{
  "crop_scale_min": 0.7,
  "horizontal_flip": true,
  "translate": 0.06,
  "mask_ratio": 0.5,
  "encoder_arch": "vit",
  "encoder_norm_position": "pre",
  "encoder_fused_qkv": false,
  "encoder_width": 128,
  "encoder_positions": "learned",
  "init": "lecun_normal",
  "residual_init": "zero_last",
  "optimizer": "adamw",
  "beta2": 0.99,
  "steps": 4000,
  "lr_schedule": "cosine"
}
Rows from block 15 of the encoder of a small masked image model, named by matrix and row number. Rows with one number belong to one neuron. Each number is 200 + 30 x the weight over its row's rms, rounded and kept within 0 to 999. All counts start at 0.
After each neuron's rows are labels from the 100 images, of 14976, where the neuron reaches its largest size: "top examples" is what is common among them. Only what is clearly more common there than usual is listed. The data: photos of arthropod specimens (BIOSCAN-5M).
# gate: MLP gate (encoder.blocks.15.mlp.gate.weight, 512x128), inputs 0-127
# fc1: MLP up (encoder.blocks.15.mlp.fc1.weight, 512x128), inputs 0-127
# fc2: MLP down (encoder.blocks.15.mlp.fc2.weight, 128x512, transposed), outputs 0-127

gate.174,195,185,237,189,175,230,127,214,260,224,212,236,185,154,233,220,224,204,202,158,209,148,159,151,231,194,251,187,201,173,188,184,169,215,197,205,178,232,199,279,184,166,137,217,209,199,220,213,208,139,213,256,180,178,217,146,224,182,222,198,123,247,151,210,226,205,190,203,158,236,196,258,228,194,188,193,204,222,162,236,185,194,179,199,209,239,177,153,196,219,249,246,196,186,208,174,202,224,189,179,193,150,189,180,217,181,167,197,222,230,150,215,174,197,207,193,130,168,193,204,246,201,221,171,238,208,192,189
fc1.174,224,253,242,183,148,212,141,205,260,213,238,180,205,149,206,189,215,227,221,204,181,204,153,141,247,209,201,229,197,225,213,214,184,205,224,203,229,250,212,235,158,164,174,217,206,203,197,212,177,174,212,225,154,182,226,221,200,203,232,150,155,214,179,186,253,205,128,206,205,180,174,245,202,228,158,210,200,203,175,180,127,185,232,197,219,237,197,192,162,189,215,245,216,211,170,186,217,181,228,213,194,185,162,184,200,182,162,195,155,191,195,189,161,188,213,148,118,184,232,204,230,251,183,158,269,206,243,224
fc2.174,198,240,219,235,202,150,201,193,115,252,228,200,232,214,186,209,202,201,163,274,231,123,191,201,160,187,179,181,205,196,217,204,194,178,195,172,209,215,193,91,179,201,201,192,188,186,191,206,224,195,165,180,218,164,203,201,159,194,164,218,222,193,289,214,206,233,177,130,157,191,204,172,195,193,195,251,196,198,193,181,180,236,182,153,190,187,240,206,173,227,188,159,200,194,223,234,246,179,208,224,267,187,191,179,194,164,186,202,192,177,195,191,225,213,240,194,252,241,207,204,144,198,174,174,151,237,174,221
top examples: order Coleoptera; order Hemiptera

gate.460,157,214,209,166,207,228,164,158,215,234,172,213,194,163,241,217,180,237,215,129,187,151,217,147,255,182,176,229,219,263,184,198,178,242,237,151,211,193,184,244,115,192,164,202,177,223,223,218,193,220,192,227,157,195,203,194,198,215,219,207,176,174,189,180,177,176,175,213,224,251,175,282,207,165,197,208,190,181,176,215,151,185,218,208,216,202,229,184,200,221,195,189,226,215,199,217,215,128,171,200,163,198,244,135,260,195,198,154,173,217,228,190,199,167,163,199,170,169,202,206,229,161,207,255,249,228,189,181
fc1.460,192,214,234,203,210,241,145,212,228,217,212,211,135,186,218,192,179,188,226,122,187,122,223,156,222,213,203,235,181,240,192,178,174,228,212,190,244,213,204,213,95,174,223,211,164,222,238,175,204,223,188,249,141,163,209,169,210,222,241,205,171,182,176,190,199,134,151,177,213,218,175,239,199,196,217,222,215,206,175,205,163,201,214,195,222,219,200,178,184,191,214,220,230,196,194,194,239,156,205,178,197,221,273,170,215,176,189,179,202,165,213,200,211,156,172,226,166,186,186,213,243,226,204,255,271,169,201,242
fc2.460,207,271,179,194,196,162,170,217,154,215,195,164,195,205,145,199,215,218,180,230,220,107,189,210,125,231,208,141,192,210,164,209,189,184,195,236,240,195,168,109,195,211,183,186,206,178,210,222,274,205,204,180,204,183,216,189,211,208,177,172,175,214,264,213,206,255,207,179,142,141,142,181,256,188,198,253,225,197,184,210,181,223,186,163,193,269,216,238,184,221,212,218,198,219,230,208,226,188,184,243,193,188,181,200,191,203,189,193,200,187,228,187,214,206,204,218,208,254,159,198,190,225,251,211,153,227,196,172
top examples: order Hemiptera

gate.295,237,245,172,192,215,189,232,247,208,203,175,250,193,211,192,236,172,223,199,241,193,108,205,205,170,224,180,193,180,256,189,200,186,136,206,210,219,171,151,214,187,113,202,191,198,121,172,200,187,149,210,244,184,217,235,203,191,178,202,225,207,222,250,199,174,208,200,210,169,255,223,167,209,219,156,206,173,196,170,179,194,188,169,210,224,209,180,188,192,152,157,205,198,214,167,184,225,220,205,203,269,170,172,201,156,173,175,139,192,155,211,158,197,226,167,225,180,233,170,164,217,234,193,199,224,193,134,162
fc1.295,179,178,216,200,205,190,190,210,194,146,268,182,223,213,191,207,204,171,202,162,169,237,218,262,243,183,215,228,259,141,214,215,229,243,178,187,165,207,189,201,205,209,208,228,186,257,231,165,220,209,198,145,210,214,206,229,246,171,197,210,206,153,152,245,201,158,224,182,192,181,204,261,168,205,230,203,241,225,224,201,199,208,245,214,183,151,230,217,208,180,195,197,234,217,186,239,150,206,206,184,154,200,217,245,233,235,193,178,182,264,164,217,133,165,204,177,155,177,222,257,161,163,185,188,163,148,252,203
fc2.295,256,169,161,214,217,186,177,235,174,147,186,224,192,191,276,220,259,199,213,159,212,239,164,236,200,234,180,166,167,203,210,199,195,193,179,210,144,188,220,183,190,168,186,223,237,209,214,239,157,223,187,207,193,201,184,176,162,161,207,239,200,269,189,213,190,166,213,273,223,161,210,215,210,95,185,153,200,174,212,194,185,164,177,228,179,214,204,240,187,203,237,146,200,258,183,182,189,163,147,230,170,234,191,264,242,211,176,199,226,202,190,169,155,199,207,205,172,179,197,186,169,230,204,216,161,226,204,198
top examples: order Coleoptera

gate.63,105,242,246,165,167,249,142,270,237,215,211,235,195,201,270,200,220,218,200,215,186,167,188,173,261,191,202,228,216,223,226,179,216,208,169,188,210,204,205,251,156,195,199,207,187,247,209,211,201,164,169,255,202,193,177,163,204,222,190,237,173,180,152,208,186,202,206,205,179,242,142,181,156,197,178,221,205,214,167,187,151,191,216,208,220,178,246,155,162,202,168,233,152,206,165,202,206,186,185,205,193,221,129,178,200,232,201,191,189,212,186,156,198,142,201,221,191,156,210,229,228,165,214,208,270,230,206,190
fc1.63,165,236,246,187,183,255,152,241,258,202,199,206,206,181,259,180,211,223,233,194,237,160,152,141,270,159,230,264,214,217,183,183,253,220,194,203,224,224,194,268,176,189,182,216,192,256,197,190,193,175,189,234,182,207,205,158,155,224,223,202,189,178,160,213,179,208,215,191,214,218,134,212,206,216,156,218,214,208,117,180,206,212,210,177,230,224,227,135,201,170,213,255,159,198,181,162,203,234,205,177,204,191,155,196,169,186,216,198,195,231,166,189,186,154,230,240,207,203,201,246,206,218,210,198,252,198,193,228
fc2.63,220,247,205,172,206,120,213,227,146,227,234,256,185,202,179,187,222,209,155,224,207,139,166,228,120,221,186,182,219,211,169,168,191,228,198,232,179,208,204,154,213,201,180,211,207,189,191,198,251,177,173,205,220,141,199,208,202,210,183,176,216,207,292,170,216,265,200,113,191,169,207,209,229,238,177,226,169,244,188,203,205,222,205,202,232,260,176,214,232,142,172,204,201,196,231,221,225,186,216,174,254,230,188,201,186,120,191,187,179,198,194,239,197,202,221,195,233,247,219,170,196,180,197,193,180,183,201,205
top examples: order Hemiptera

gate.360,161,176,227,166,198,163,149,159,273,217,180,241,178,151,256,198,228,266,167,192,188,172,188,182,218,167,213,182,212,156,255,148,182,224,239,232,198,185,221,203,162,191,172,241,169,212,195,220,156,195,152,241,175,148,189,169,188,225,201,225,226,156,211,220,187,218,192,238,181,201,241,162,199,185,192,207,168,217,195,176,182,168,215,225,264,188,177,223,213,178,203,226,204,171,183,221,216,169,195,219,186,181,207,181,243,207,252,227,141,155,224,198,228,175,165,199,132,178,237,225,230,202,184,139,210,174,155,185
fc1.360,205,210,219,181,209,181,200,233,145,204,259,151,233,181,253,210,209,149,122,181,181,174,138,206,216,166,172,160,247,213,212,187,215,187,171,185,185,175,159,202,221,213,201,167,212,182,191,196,197,207,230,140,151,147,202,163,183,174,193,178,197,197,200,217,139,173,213,210,188,211,191,229,217,184,192,181,206,202,201,222,213,174,245,224,207,209,236,219,138,251,211,206,175,216,195,196,169,157,165,164,271,192,165,237,213,203,152,143,232,234,163,208,155,195,228,191,178,232,179,214,186,164,163,206,176,272,210,261
fc2.360,234,169,182,240,194,179,170,183,191,198,204,200,171,215,179,210,188,171,207,209,179,216,207,218,206,165,196,196,206,183,237,214,166,198,213,175,157,141,176,152,177,240,230,232,222,138,193,208,206,195,185,178,178,247,221,165,215,175,200,182,203,165,221,241,216,198,272,166,228,258,233,207,224,237,227,231,221,191,245,146,235,184,187,170,164,98,202,186,213,200,223,226,249,181,266,243,180,224,187,161,194,160,216,232,187,212,220,164,234,217,174,164,179,159,197,164,209,202,191,289,166,219,177,165,219,157,209,201
top examples: order Coleoptera

gate.86,222,197,218,213,190,200,160,184,156,210,166,241,171,217,214,245,198,242,152,195,142,165,195,166,209,146,205,169,187,188,226,187,173,202,190,182,193,172,207,151,217,147,181,227,151,183,215,192,176,207,178,217,185,189,182,192,182,222,182,237,233,140,219,257,184,255,189,235,171,182,221,213,229,218,220,159,200,167,172,173,167,189,201,233,255,244,211,177,202,259,217,193,217,151,179,203,238,186,194,199,220,149,209,134,220,229,213,250,227,146,237,195,205,204,155,186,143,160,193,184,220,204,136,177,196,200,119,181
fc1.86,208,162,206,128,228,261,226,246,190,196,265,155,237,208,207,170,222,153,201,206,225,239,233,231,187,230,195,261,217,183,188,234,188,187,167,137,178,187,203,231,206,215,273,160,217,219,187,235,211,161,223,124,210,190,226,188,139,135,199,205,218,206,203,213,200,188,183,181,250,231,185,169,178,255,172,247,181,213,241,193,176,207,198,184,196,190,224,194,207,165,144,211,161,239,206,220,196,224,189,160,208,224,170,186,209,231,158,189,213,206,195,207,188,152,230,202,170,154,243,182,177,199,202,209,185,238,254,194
fc2.86,202,149,187,226,208,166,202,256,204,143,197,254,216,218,234,160,182,210,194,170,131,211,186,220,247,127,231,166,229,224,195,207,190,238,206,216,128,199,252,198,224,229,203,215,195,178,226,233,159,172,223,184,165,217,219,213,240,184,224,189,205,190,175,194,226,223,271,219,202,207,214,193,187,205,243,175,163,165,165,241,235,189,227,226,209,147,169,208,180,191,268,229,251,210,244,231,168,159,161,159,171,186,185,217,212,231,208,217,173,231,201,155,147,201,180,239,198,194,247,235,190,195,251,183,193,204,182,192
top examples: order Coleoptera

gate.200,190,261,192,174,225,214,222,181,195,214,198,207,178,231,182,197,205,215,118,192,235,187,227,169,208,198,204,210,201,228,191,226,150,223,196,132,183,165,179,207,149,214,234,158,247,150,170,212,205,190,130,190,231,194,213,144,216,213,216,214,198,236,195,178,200,198,171,216,237,238,186,231,257,200,203,195,176,179,192,182,146,211,172,229,218,237,215,186,216,245,193,226,184,234,219,177,202,196,192,137,156,162,192,119,204,238,154,211,210,191,218,216,134,162,183,231,146,201,153,198,223,156,140,160,212,227,174,207
fc1.200,236,146,241,244,141,164,182,176,187,159,200,242,220,199,207,205,192,218,265,175,146,242,152,208,210,174,179,202,241,148,183,200,242,180,174,261,167,227,258,184,244,184,205,204,192,235,232,192,163,196,238,202,170,203,162,223,186,153,140,220,213,171,231,217,181,199,243,224,208,176,192,166,158,216,184,221,193,210,224,211,248,211,192,201,185,138,203,244,181,211,234,160,222,214,176,166,193,212,194,227,222,238,175,262,143,209,282,206,200,163,184,192,203,198,190,222,202,196,231,225,192,250,219,205,228,203,211,171
fc2.200,215,193,210,180,210,218,213,177,180,245,193,222,241,190,218,193,196,200,145,139,127,253,185,155,177,232,198,236,207,283,192,187,187,204,204,190,166,187,149,203,193,205,243,204,142,212,206,162,240,185,194,163,154,255,191,161,268,179,226,212,200,198,200,201,187,171,198,316,241,197,209,166,184,204,205,201,210,185,204,217,200,171,200,253,156,157,218,146,175,193,220,193,166,193,241,178,223,164,220,168,216,195,223,183,159,215,210,216,182,154,208,209,222,190,222,173,195,226,177,203,259,201,146,200,214,207,229,175
top examples: order Hymenoptera

gate.433,222,167,242,217,206,219,183,200,222,200,187,191,188,166,241,224,150,232,181,152,199,165,204,159,233,183,212,250,227,167,200,193,185,224,178,196,172,245,193,222,140,122,169,164,181,200,237,190,205,202,206,252,134,176,189,192,183,244,225,211,163,218,166,161,203,155,183,207,203,249,203,275,148,213,210,135,197,171,153,200,116,211,207,213,225,208,209,162,193,194,235,231,162,183,166,200,248,213,187,198,205,185,188,167,185,168,196,184,200,189,125,206,150,186,182,212,172,147,203,214,220,226,198,184,240,212,185,226
fc1.433,200,191,200,216,207,206,204,239,226,198,203,204,165,168,233,207,175,202,204,176,189,182,206,161,215,228,175,199,228,207,189,226,194,216,180,173,193,179,193,207,160,165,186,223,192,224,241,207,235,181,197,245,133,178,158,192,224,227,254,157,130,282,155,208,184,167,180,194,171,209,235,221,218,216,193,232,206,188,165,183,136,189,213,220,200,263,238,218,196,209,259,229,178,204,237,244,202,199,246,190,210,228,219,213,185,158,105,159,150,172,166,204,161,193,211,182,169,149,228,240,273,208,227,200,206,231,245,186
fc2.433,210,217,194,219,169,155,175,193,138,215,213,175,167,199,181,191,206,236,177,253,294,149,165,208,144,213,151,183,190,209,204,211,261,125,214,181,226,149,200,108,190,194,243,164,167,190,214,226,226,152,160,246,223,179,209,174,150,208,167,207,184,222,243,224,181,189,206,168,205,182,197,170,200,162,186,207,234,212,204,196,205,204,204,117,222,215,241,189,215,250,196,148,217,184,207,222,230,232,199,219,199,225,157,201,207,130,197,201,195,184,173,213,200,206,226,225,200,215,204,219,183,237,227,204,164,219,211,195
top examples: order Hemiptera

gate.90,184,220,221,166,181,235,190,248,206,219,233,178,254,178,168,273,222,189,199,197,190,197,175,205,194,193,192,194,195,216,198,209,168,138,198,185,199,218,194,216,169,207,243,206,232,186,149,167,206,272,184,147,170,195,231,160,199,173,198,206,175,230,169,224,211,191,225,210,211,172,153,242,178,161,194,205,208,150,189,170,182,147,192,294,215,187,233,208,187,215,150,223,161,170,173,217,192,186,247,164,159,179,142,215,173,219,192,151,235,225,166,141,174,240,210,242,172,198,129,202,194,202,173,221,208,257,179,197
fc1.90,200,163,236,213,239,117,204,224,175,185,185,215,155,210,204,129,198,193,166,220,171,220,226,196,212,230,204,186,170,178,213,174,245,255,157,207,211,184,199,179,201,169,172,177,160,202,218,218,180,141,154,249,225,215,194,205,259,271,163,217,230,223,201,180,230,203,260,215,235,225,249,184,162,199,204,159,164,191,200,212,190,217,186,165,221,189,202,187,194,189,222,215,254,170,153,177,194,199,190,211,246,186,206,205,210,156,211,178,241,174,196,204,267,198,166,171,209,182,228,199,235,185,168,147,250,149,188,134
fc2.90,215,185,188,234,230,150,226,209,186,229,221,222,181,198,189,247,149,215,226,216,199,211,221,164,187,195,186,164,230,225,210,188,260,199,158,175,279,177,202,213,222,209,178,186,182,190,231,146,175,244,263,189,207,186,245,205,189,182,174,202,194,191,230,209,168,216,118,238,181,166,224,229,207,222,198,181,174,228,195,181,191,217,202,239,228,203,193,261,214,256,225,240,167,182,150,211,245,211,247,155,206,109,158,165,202,249,187,257,175,210,220,164,178,235,178,197,150,201,168,198,177,223,221,192,210,231,201,217
top examples: order Hymenoptera

gate.80,185,219,151,196,191,161,220,212,205,190,209,191,226,211,140,183,143,126,170,200,179,176,202,225,187,228,215,180,187,180,219,240,192,232,194,199,235,180,196,175,136,173,154,188,188,172,153,206,201,208,169,217,220,234,188,179,192,214,138,239,196,232,231,191,155,254,192,254,238,161,199,201,194,232,178,165,199,177,238,194,195,219,192,214,185,233,286,234,192,205,193,230,258,249,202,189,232,143,180,214,184,217,229,153,244,249,239,187,216,180,205,198,212,177,158,208,146,111,206,190,226,212,225,200,202,211,210,157
fc1.80,230,245,160,162,253,189,226,190,196,182,229,199,240,185,179,182,162,146,201,243,235,211,215,202,195,273,190,187,177,244,252,206,213,203,231,191,218,223,187,191,190,255,205,201,167,189,155,208,204,221,195,198,234,218,175,225,166,188,160,202,227,220,169,194,214,194,181,158,218,195,177,215,223,254,235,159,222,152,211,211,225,203,210,146,204,258,276,246,169,185,244,202,199,254,193,221,204,207,215,181,165,240,227,191,199,191,223,180,163,189,181,156,196,156,195,172,220,171,145,169,202,165,296,217,182,174,224,152
fc2.80,223,222,205,172,234,163,258,161,203,210,202,230,203,218,212,213,203,145,158,227,224,175,255,233,177,209,199,171,180,252,162,214,213,197,214,222,226,199,244,180,207,217,147,195,169,242,183,212,190,176,162,202,197,158,182,219,202,227,137,197,188,226,225,157,248,258,192,163,201,206,210,205,183,184,175,226,169,167,232,215,202,201,201,188,257,271,211,221,156,290,231,186,241,176,142,213,211,237,205,206,200,200,207,160,204,210,195,237,205,210,255,153,219,204,237,205,184,207,203,208,173,167,143,244,179,210,125,227
top examples: order Coleoptera

gate.55,195,235,190,226,222,189,204,151,195,234,216,195,171,212,263,219,223,170,178,171,214,121,193,167,172,177,179,248,180,260,255,196,207,171,168,202,216,236,147,209,187,148,191,188,207,188,209,214,192,222,162,135,202,230,180,227,221,202,266,189,237,189,216,200,229,200,220,185,202,208,211,213,212,211,258,193,193,156,209,218,186,173,168,221,182,174,236,223,160,230,263,156,251,211,219,217,248,146,172,159,183,162,218,153,204,269,153,160,206,163,192,153,161,176,189,196,185,185,167,180,216,197,191,172,173,235,232,185
fc1.55,224,149,256,221,214,189,182,228,153,219,224,218,225,162,145,218,148,197,224,169,189,220,197,196,224,200,175,174,247,179,181,170,198,222,181,229,158,151,208,167,170,238,201,193,133,232,178,193,210,141,187,262,192,196,191,186,176,203,151,235,155,235,197,188,165,229,182,218,227,268,224,185,146,173,180,141,199,197,246,174,243,216,184,229,201,194,183,158,205,224,199,185,178,167,173,166,177,253,236,237,216,209,206,197,209,126,227,231,202,209,171,190,180,237,202,171,169,195,260,172,184,193,179,213,166,173,181,243
fc2.55,189,264,229,159,210,219,213,181,222,225,193,210,184,155,176,193,202,214,234,195,219,161,257,202,164,224,176,177,214,266,186,212,230,222,189,201,259,199,230,252,199,185,155,206,219,185,188,172,207,306,225,162,242,146,224,177,206,208,167,196,200,177,198,199,173,209,108,265,184,238,169,209,207,217,190,264,199,195,189,209,203,188,164,223,124,236,266,204,162,226,210,227,222,205,211,228,212,206,224,175,212,219,193,186,193,222,158,204,207,165,209,153,210,222,184,213,191,251,221,232,221,229,187,179,182,222,185,232
top examples: order Hymenoptera

gate.304,161,222,176,147,176,194,187,176,245,240,210,202,216,200,199,224,205,202,120,198,183,200,193,201,231,169,225,228,201,216,232,179,192,197,169,196,225,209,186,214,149,204,171,185,148,176,216,201,209,159,192,200,194,244,196,168,199,203,246,202,215,191,239,169,192,210,198,214,130,195,204,220,225,220,209,212,145,202,175,195,173,140,198,247,229,219,261,182,206,260,183,183,145,176,130,188,221,206,175,143,206,155,171,142,215,242,198,208,199,138,204,158,266,177,163,211,204,179,146,192,184,180,142,177,236,212,165,150
fc1.304,254,156,205,251,181,165,215,197,184,150,237,237,174,188,232,222,140,191,271,191,200,228,207,203,169,208,142,194,167,167,211,189,187,218,161,179,179,204,230,218,268,178,225,229,234,231,219,210,166,158,241,197,182,179,182,236,182,142,172,191,186,239,184,185,192,159,231,198,241,201,215,195,168,158,205,176,254,176,254,198,236,204,212,204,182,148,180,210,223,177,222,211,239,241,240,207,180,180,213,196,227,216,186,248,185,182,227,150,225,218,192,184,118,220,183,223,180,165,239,259,176,208,204,189,182,203,247,235
fc2.304,135,236,138,148,167,219,221,154,224,172,185,183,171,178,216,181,211,202,138,195,186,159,133,227,261,206,210,195,193,173,210,209,208,222,190,192,156,178,175,159,171,217,215,182,215,194,170,255,229,224,171,229,233,155,172,204,223,179,210,188,220,137,173,201,172,234,185,258,264,243,223,137,216,195,183,188,160,209,226,223,187,178,251,226,185,144,203,195,260,196,179,148,177,217,150,189,161,186,150,258,197,219,216,209,190,200,200,201,175,189,171,217,181,186,222,189,229,239,170,200,218,227,183,212,231,183,217,201
top examples: order Coleoptera

gate.115,164,253,201,226,203,239,208,195,206,214,199,167,162,188,177,169,198,167,177,205,196,194,160,160,179,195,203,149,236,206,202,187,158,175,197,142,184,175,193,238,221,189,239,167,209,186,162,183,197,198,159,126,195,177,128,202,193,260,261,177,214,253,193,141,219,126,229,218,170,203,165,202,153,198,256,226,202,195,217,169,196,188,218,197,210,173,237,179,151,173,198,207,145,171,227,134,202,229,214,187,230,169,220,160,216,174,166,219,255,212,185,184,178,184,199,229,236,207,195,187,199,193,196,165,162,236,228,258
fc1.115,216,124,161,164,222,184,183,184,232,156,223,259,226,234,234,220,221,196,196,197,160,191,192,237,232,196,211,253,190,202,185,210,231,246,191,230,177,216,166,208,163,209,167,216,189,220,209,225,166,160,241,258,206,217,244,208,203,143,122,207,171,157,187,202,206,226,220,221,220,212,248,184,202,206,144,173,167,195,183,237,225,179,196,245,186,222,180,185,228,235,202,176,217,215,178,259,172,141,190,187,196,238,167,232,173,248,230,172,148,204,232,185,247,208,144,156,179,187,221,187,217,220,192,225,230,174,159,165
fc2.115,230,137,149,206,188,202,178,205,199,193,219,192,183,193,201,256,200,175,235,186,161,216,192,219,239,194,167,267,201,147,240,214,193,204,208,166,181,212,205,196,195,202,195,196,172,195,173,243,177,193,223,198,199,201,197,255,309,174,263,209,184,170,190,198,205,181,185,286,287,265,210,187,155,195,211,186,256,204,220,210,189,145,166,244,190,137,214,189,222,211,184,186,221,209,172,230,179,193,166,182,173,232,178,217,209,228,191,190,230,193,223,142,201,216,156,234,162,197,208,165,244,194,179,196,188,188,222,205
top examples: order Hymenoptera

gate.464,170,233,187,183,196,184,221,184,193,220,143,172,202,215,236,180,216,230,121,208,217,161,134,213,142,239,197,194,216,187,210,202,200,187,206,221,246,212,175,178,164,210,209,179,218,182,211,208,272,229,208,189,230,169,201,183,180,211,213,131,226,174,235,164,232,215,221,228,170,230,268,179,245,209,229,191,113,157,205,247,255,195,182,220,187,215,216,207,196,219,171,212,192,192,203,214,231,161,220,157,158,157,152,149,204,149,175,216,198,199,150,185,190,210,225,176,217,176,174,192,209,151,176,239,185,253,229,180
fc1.464,150,200,211,176,208,185,230,182,224,221,178,162,205,160,184,201,233,216,96,204,246,158,197,172,130,232,183,212,158,200,214,190,199,176,185,229,240,232,187,176,173,264,210,184,197,192,215,137,225,217,179,180,257,193,195,201,221,175,191,140,228,172,211,183,205,185,198,175,137,205,218,153,231,233,189,203,183,173,207,216,243,219,210,171,192,197,195,194,198,214,202,253,154,142,194,187,292,186,228,136,188,172,177,213,193,196,201,210,180,197,180,245,169,205,259,208,185,184,196,165,192,148,185,247,229,228,208,201
fc2.464,197,228,223,180,222,226,194,203,206,233,200,230,244,202,194,144,157,191,181,213,192,167,150,196,218,209,222,223,207,222,171,164,183,242,185,195,219,167,132,238,188,186,215,209,181,243,207,192,211,182,182,202,201,171,192,231,183,209,194,219,189,170,186,163,167,173,134,116,208,151,178,246,212,230,195,220,150,192,223,215,195,200,253,141,228,244,203,117,164,155,192,235,184,203,253,197,195,216,231,185,278,163,192,199,229,163,206,229,224,188,206,226,226,158,226,211,223,190,219,219,233,212,270,249,241,209,229,215
top examples: order Coleoptera

gate.312,225,199,193,205,260,189,242,193,200,229,229,207,190,195,239,277,130,208,231,222,180,183,151,183,206,220,165,230,149,168,206,175,146,209,180,175,183,143,149,192,185,168,174,187,151,195,180,213,206,200,226,203,204,179,251,201,232,197,204,231,125,203,186,191,215,174,183,190,221,171,198,235,252,179,151,225,229,155,211,178,195,188,187,209,164,210,230,178,175,221,214,168,155,222,221,229,194,186,142,175,188,186,185,164,214,231,176,176,247,145,232,140,204,145,143,193,171,192,145,182,216,172,186,228,212,235,169,209
fc1.312,179,182,166,249,207,197,211,185,192,128,198,191,198,205,160,189,207,208,236,169,227,225,260,222,193,196,204,211,257,185,219,186,255,202,175,207,186,230,250,218,232,222,240,259,243,212,217,178,232,174,211,236,167,178,180,233,188,219,197,173,208,207,206,248,165,197,191,196,208,204,181,193,158,184,189,180,218,231,186,166,140,252,141,204,165,186,228,252,196,189,240,238,174,176,216,190,205,204,175,220,197,208,256,241,213,154,248,203,132,189,192,203,210,242,245,261,141,241,252,237,185,183,236,198,180,186,217,145
fc2.312,235,133,241,223,203,211,184,245,243,220,191,251,219,219,285,228,175,197,212,182,164,227,179,185,174,179,138,209,224,232,187,179,193,228,225,156,191,209,208,229,170,188,148,210,144,201,196,147,144,193,239,187,186,296,168,235,243,218,139,219,212,232,168,229,203,210,234,204,169,164,179,248,184,175,154,205,221,209,179,199,208,171,213,250,211,165,182,164,207,210,227,234,190,200,157,129,221,192,216,185,197,162,227,191,184,242,218,205,193,181,223,168,208,223,199,209,178,199,174,233,236,219,197,186,183,225,182,219
top examples: order Coleoptera

gate.492,234,141,187,210,219,255,155,193,244,212,201,206,222,195,251,225,161,212,183,158,193,149,231,185,236,221,171,211,199,246,216,184,261,212,257,183,215,194,178,224,173,185,182,240,186,185,221,209,216,193,198,173,131,231,216,184,162,237,193,166,153,237,155,201,217,167,210,236,193,189,229,182,178,181,194,219,166,232,248,203,186,166,191,201,240,212,197,181,226,213,225,206,174,229,158,181,170,197,224,155,208,144,226,173,228,205,155,189,225,223,227,151,202,165,210,259,150,234,187,264,190,127,158,194,235,190,207,237
fc1.492,231,187,213,200,179,208,118,219,230,205,200,202,238,204,234,160,162,220,180,179,205,162,238,194,199,246,188,216,162,214,198,195,253,177,254,157,238,191,216,214,165,171,210,188,167,199,227,198,174,222,245,152,127,213,191,176,165,240,171,175,164,202,140,202,239,132,182,233,166,159,175,152,182,227,221,232,173,239,211,240,215,209,192,218,230,199,160,179,204,209,258,208,209,214,178,207,178,185,184,215,200,189,247,163,192,215,206,211,180,206,203,217,237,192,224,253,155,235,175,156,172,164,195,223,225,145,215,273
fc2.492,215,195,205,251,177,142,188,196,204,233,198,168,189,157,207,175,154,170,219,218,262,277,187,244,203,221,190,213,238,198,211,209,223,244,194,177,176,191,202,213,183,221,142,221,192,213,206,162,206,246,262,203,193,193,176,212,164,187,154,175,196,146,211,197,195,202,107,108,188,158,205,218,249,240,153,187,232,190,194,180,203,222,223,119,200,224,216,175,204,247,202,222,200,192,247,228,193,196,249,185,225,188,184,209,194,180,214,234,197,215,183,241,183,165,212,198,217,137,177,219,223,193,255,188,199,218,198,216
top examples: order Hemiptera

gate.497,202,216,168,191,180,245,186,158,227,247,189,198,166,176,204,201,214,156,165,176,224,135,226,165,201,199,227,162,223,210,217,178,194,227,182,189,230,226,181,221,211,142,210,210,204,164,232,181,191,237,138,154,204,220,198,180,207,225,251,196,243,150,206,188,175,207,174,203,234,207,178,170,210,193,145,246,177,147,176,262,204,168,226,199,205,176,220,178,241,241,212,177,262,159,177,209,248,183,200,183,186,148,240,148,160,210,151,205,234,182,149,177,190,122,188,214,214,175,165,159,181,186,189,209,212,261,217,193
fc1.497,167,224,132,193,213,211,212,154,209,211,184,144,199,195,193,187,215,177,211,223,225,157,183,187,213,192,221,169,230,223,228,234,186,197,190,178,223,224,189,181,219,152,230,159,193,155,264,198,208,239,172,154,219,236,158,228,204,237,221,188,250,153,214,174,209,203,179,200,203,186,202,166,173,208,164,243,193,209,153,278,181,188,230,184,227,178,225,220,229,195,201,127,273,165,222,241,212,215,213,216,188,209,246,190,170,227,156,214,189,191,171,220,173,126,185,171,213,177,133,125,183,206,224,186,179,234,222,185
fc2.497,240,177,195,202,181,228,218,204,208,203,168,183,213,229,213,217,189,166,218,146,171,281,192,194,168,204,207,249,154,158,158,225,246,220,235,174,208,175,230,169,228,255,189,196,211,191,212,193,242,178,181,189,203,242,206,176,204,222,191,192,193,191,194,192,246,218,174,32,192,240,167,205,194,199,194,201,238,183,201,189,193,163,202,198,183,130,189,187,218,251,237,209,168,194,219,191,160,248,198,183,169,231,179,190,227,240,217,228,172,223,223,184,237,187,202,203,186,224,189,217,180,208,241,186,229,147,196,186
top examples: order Hymenoptera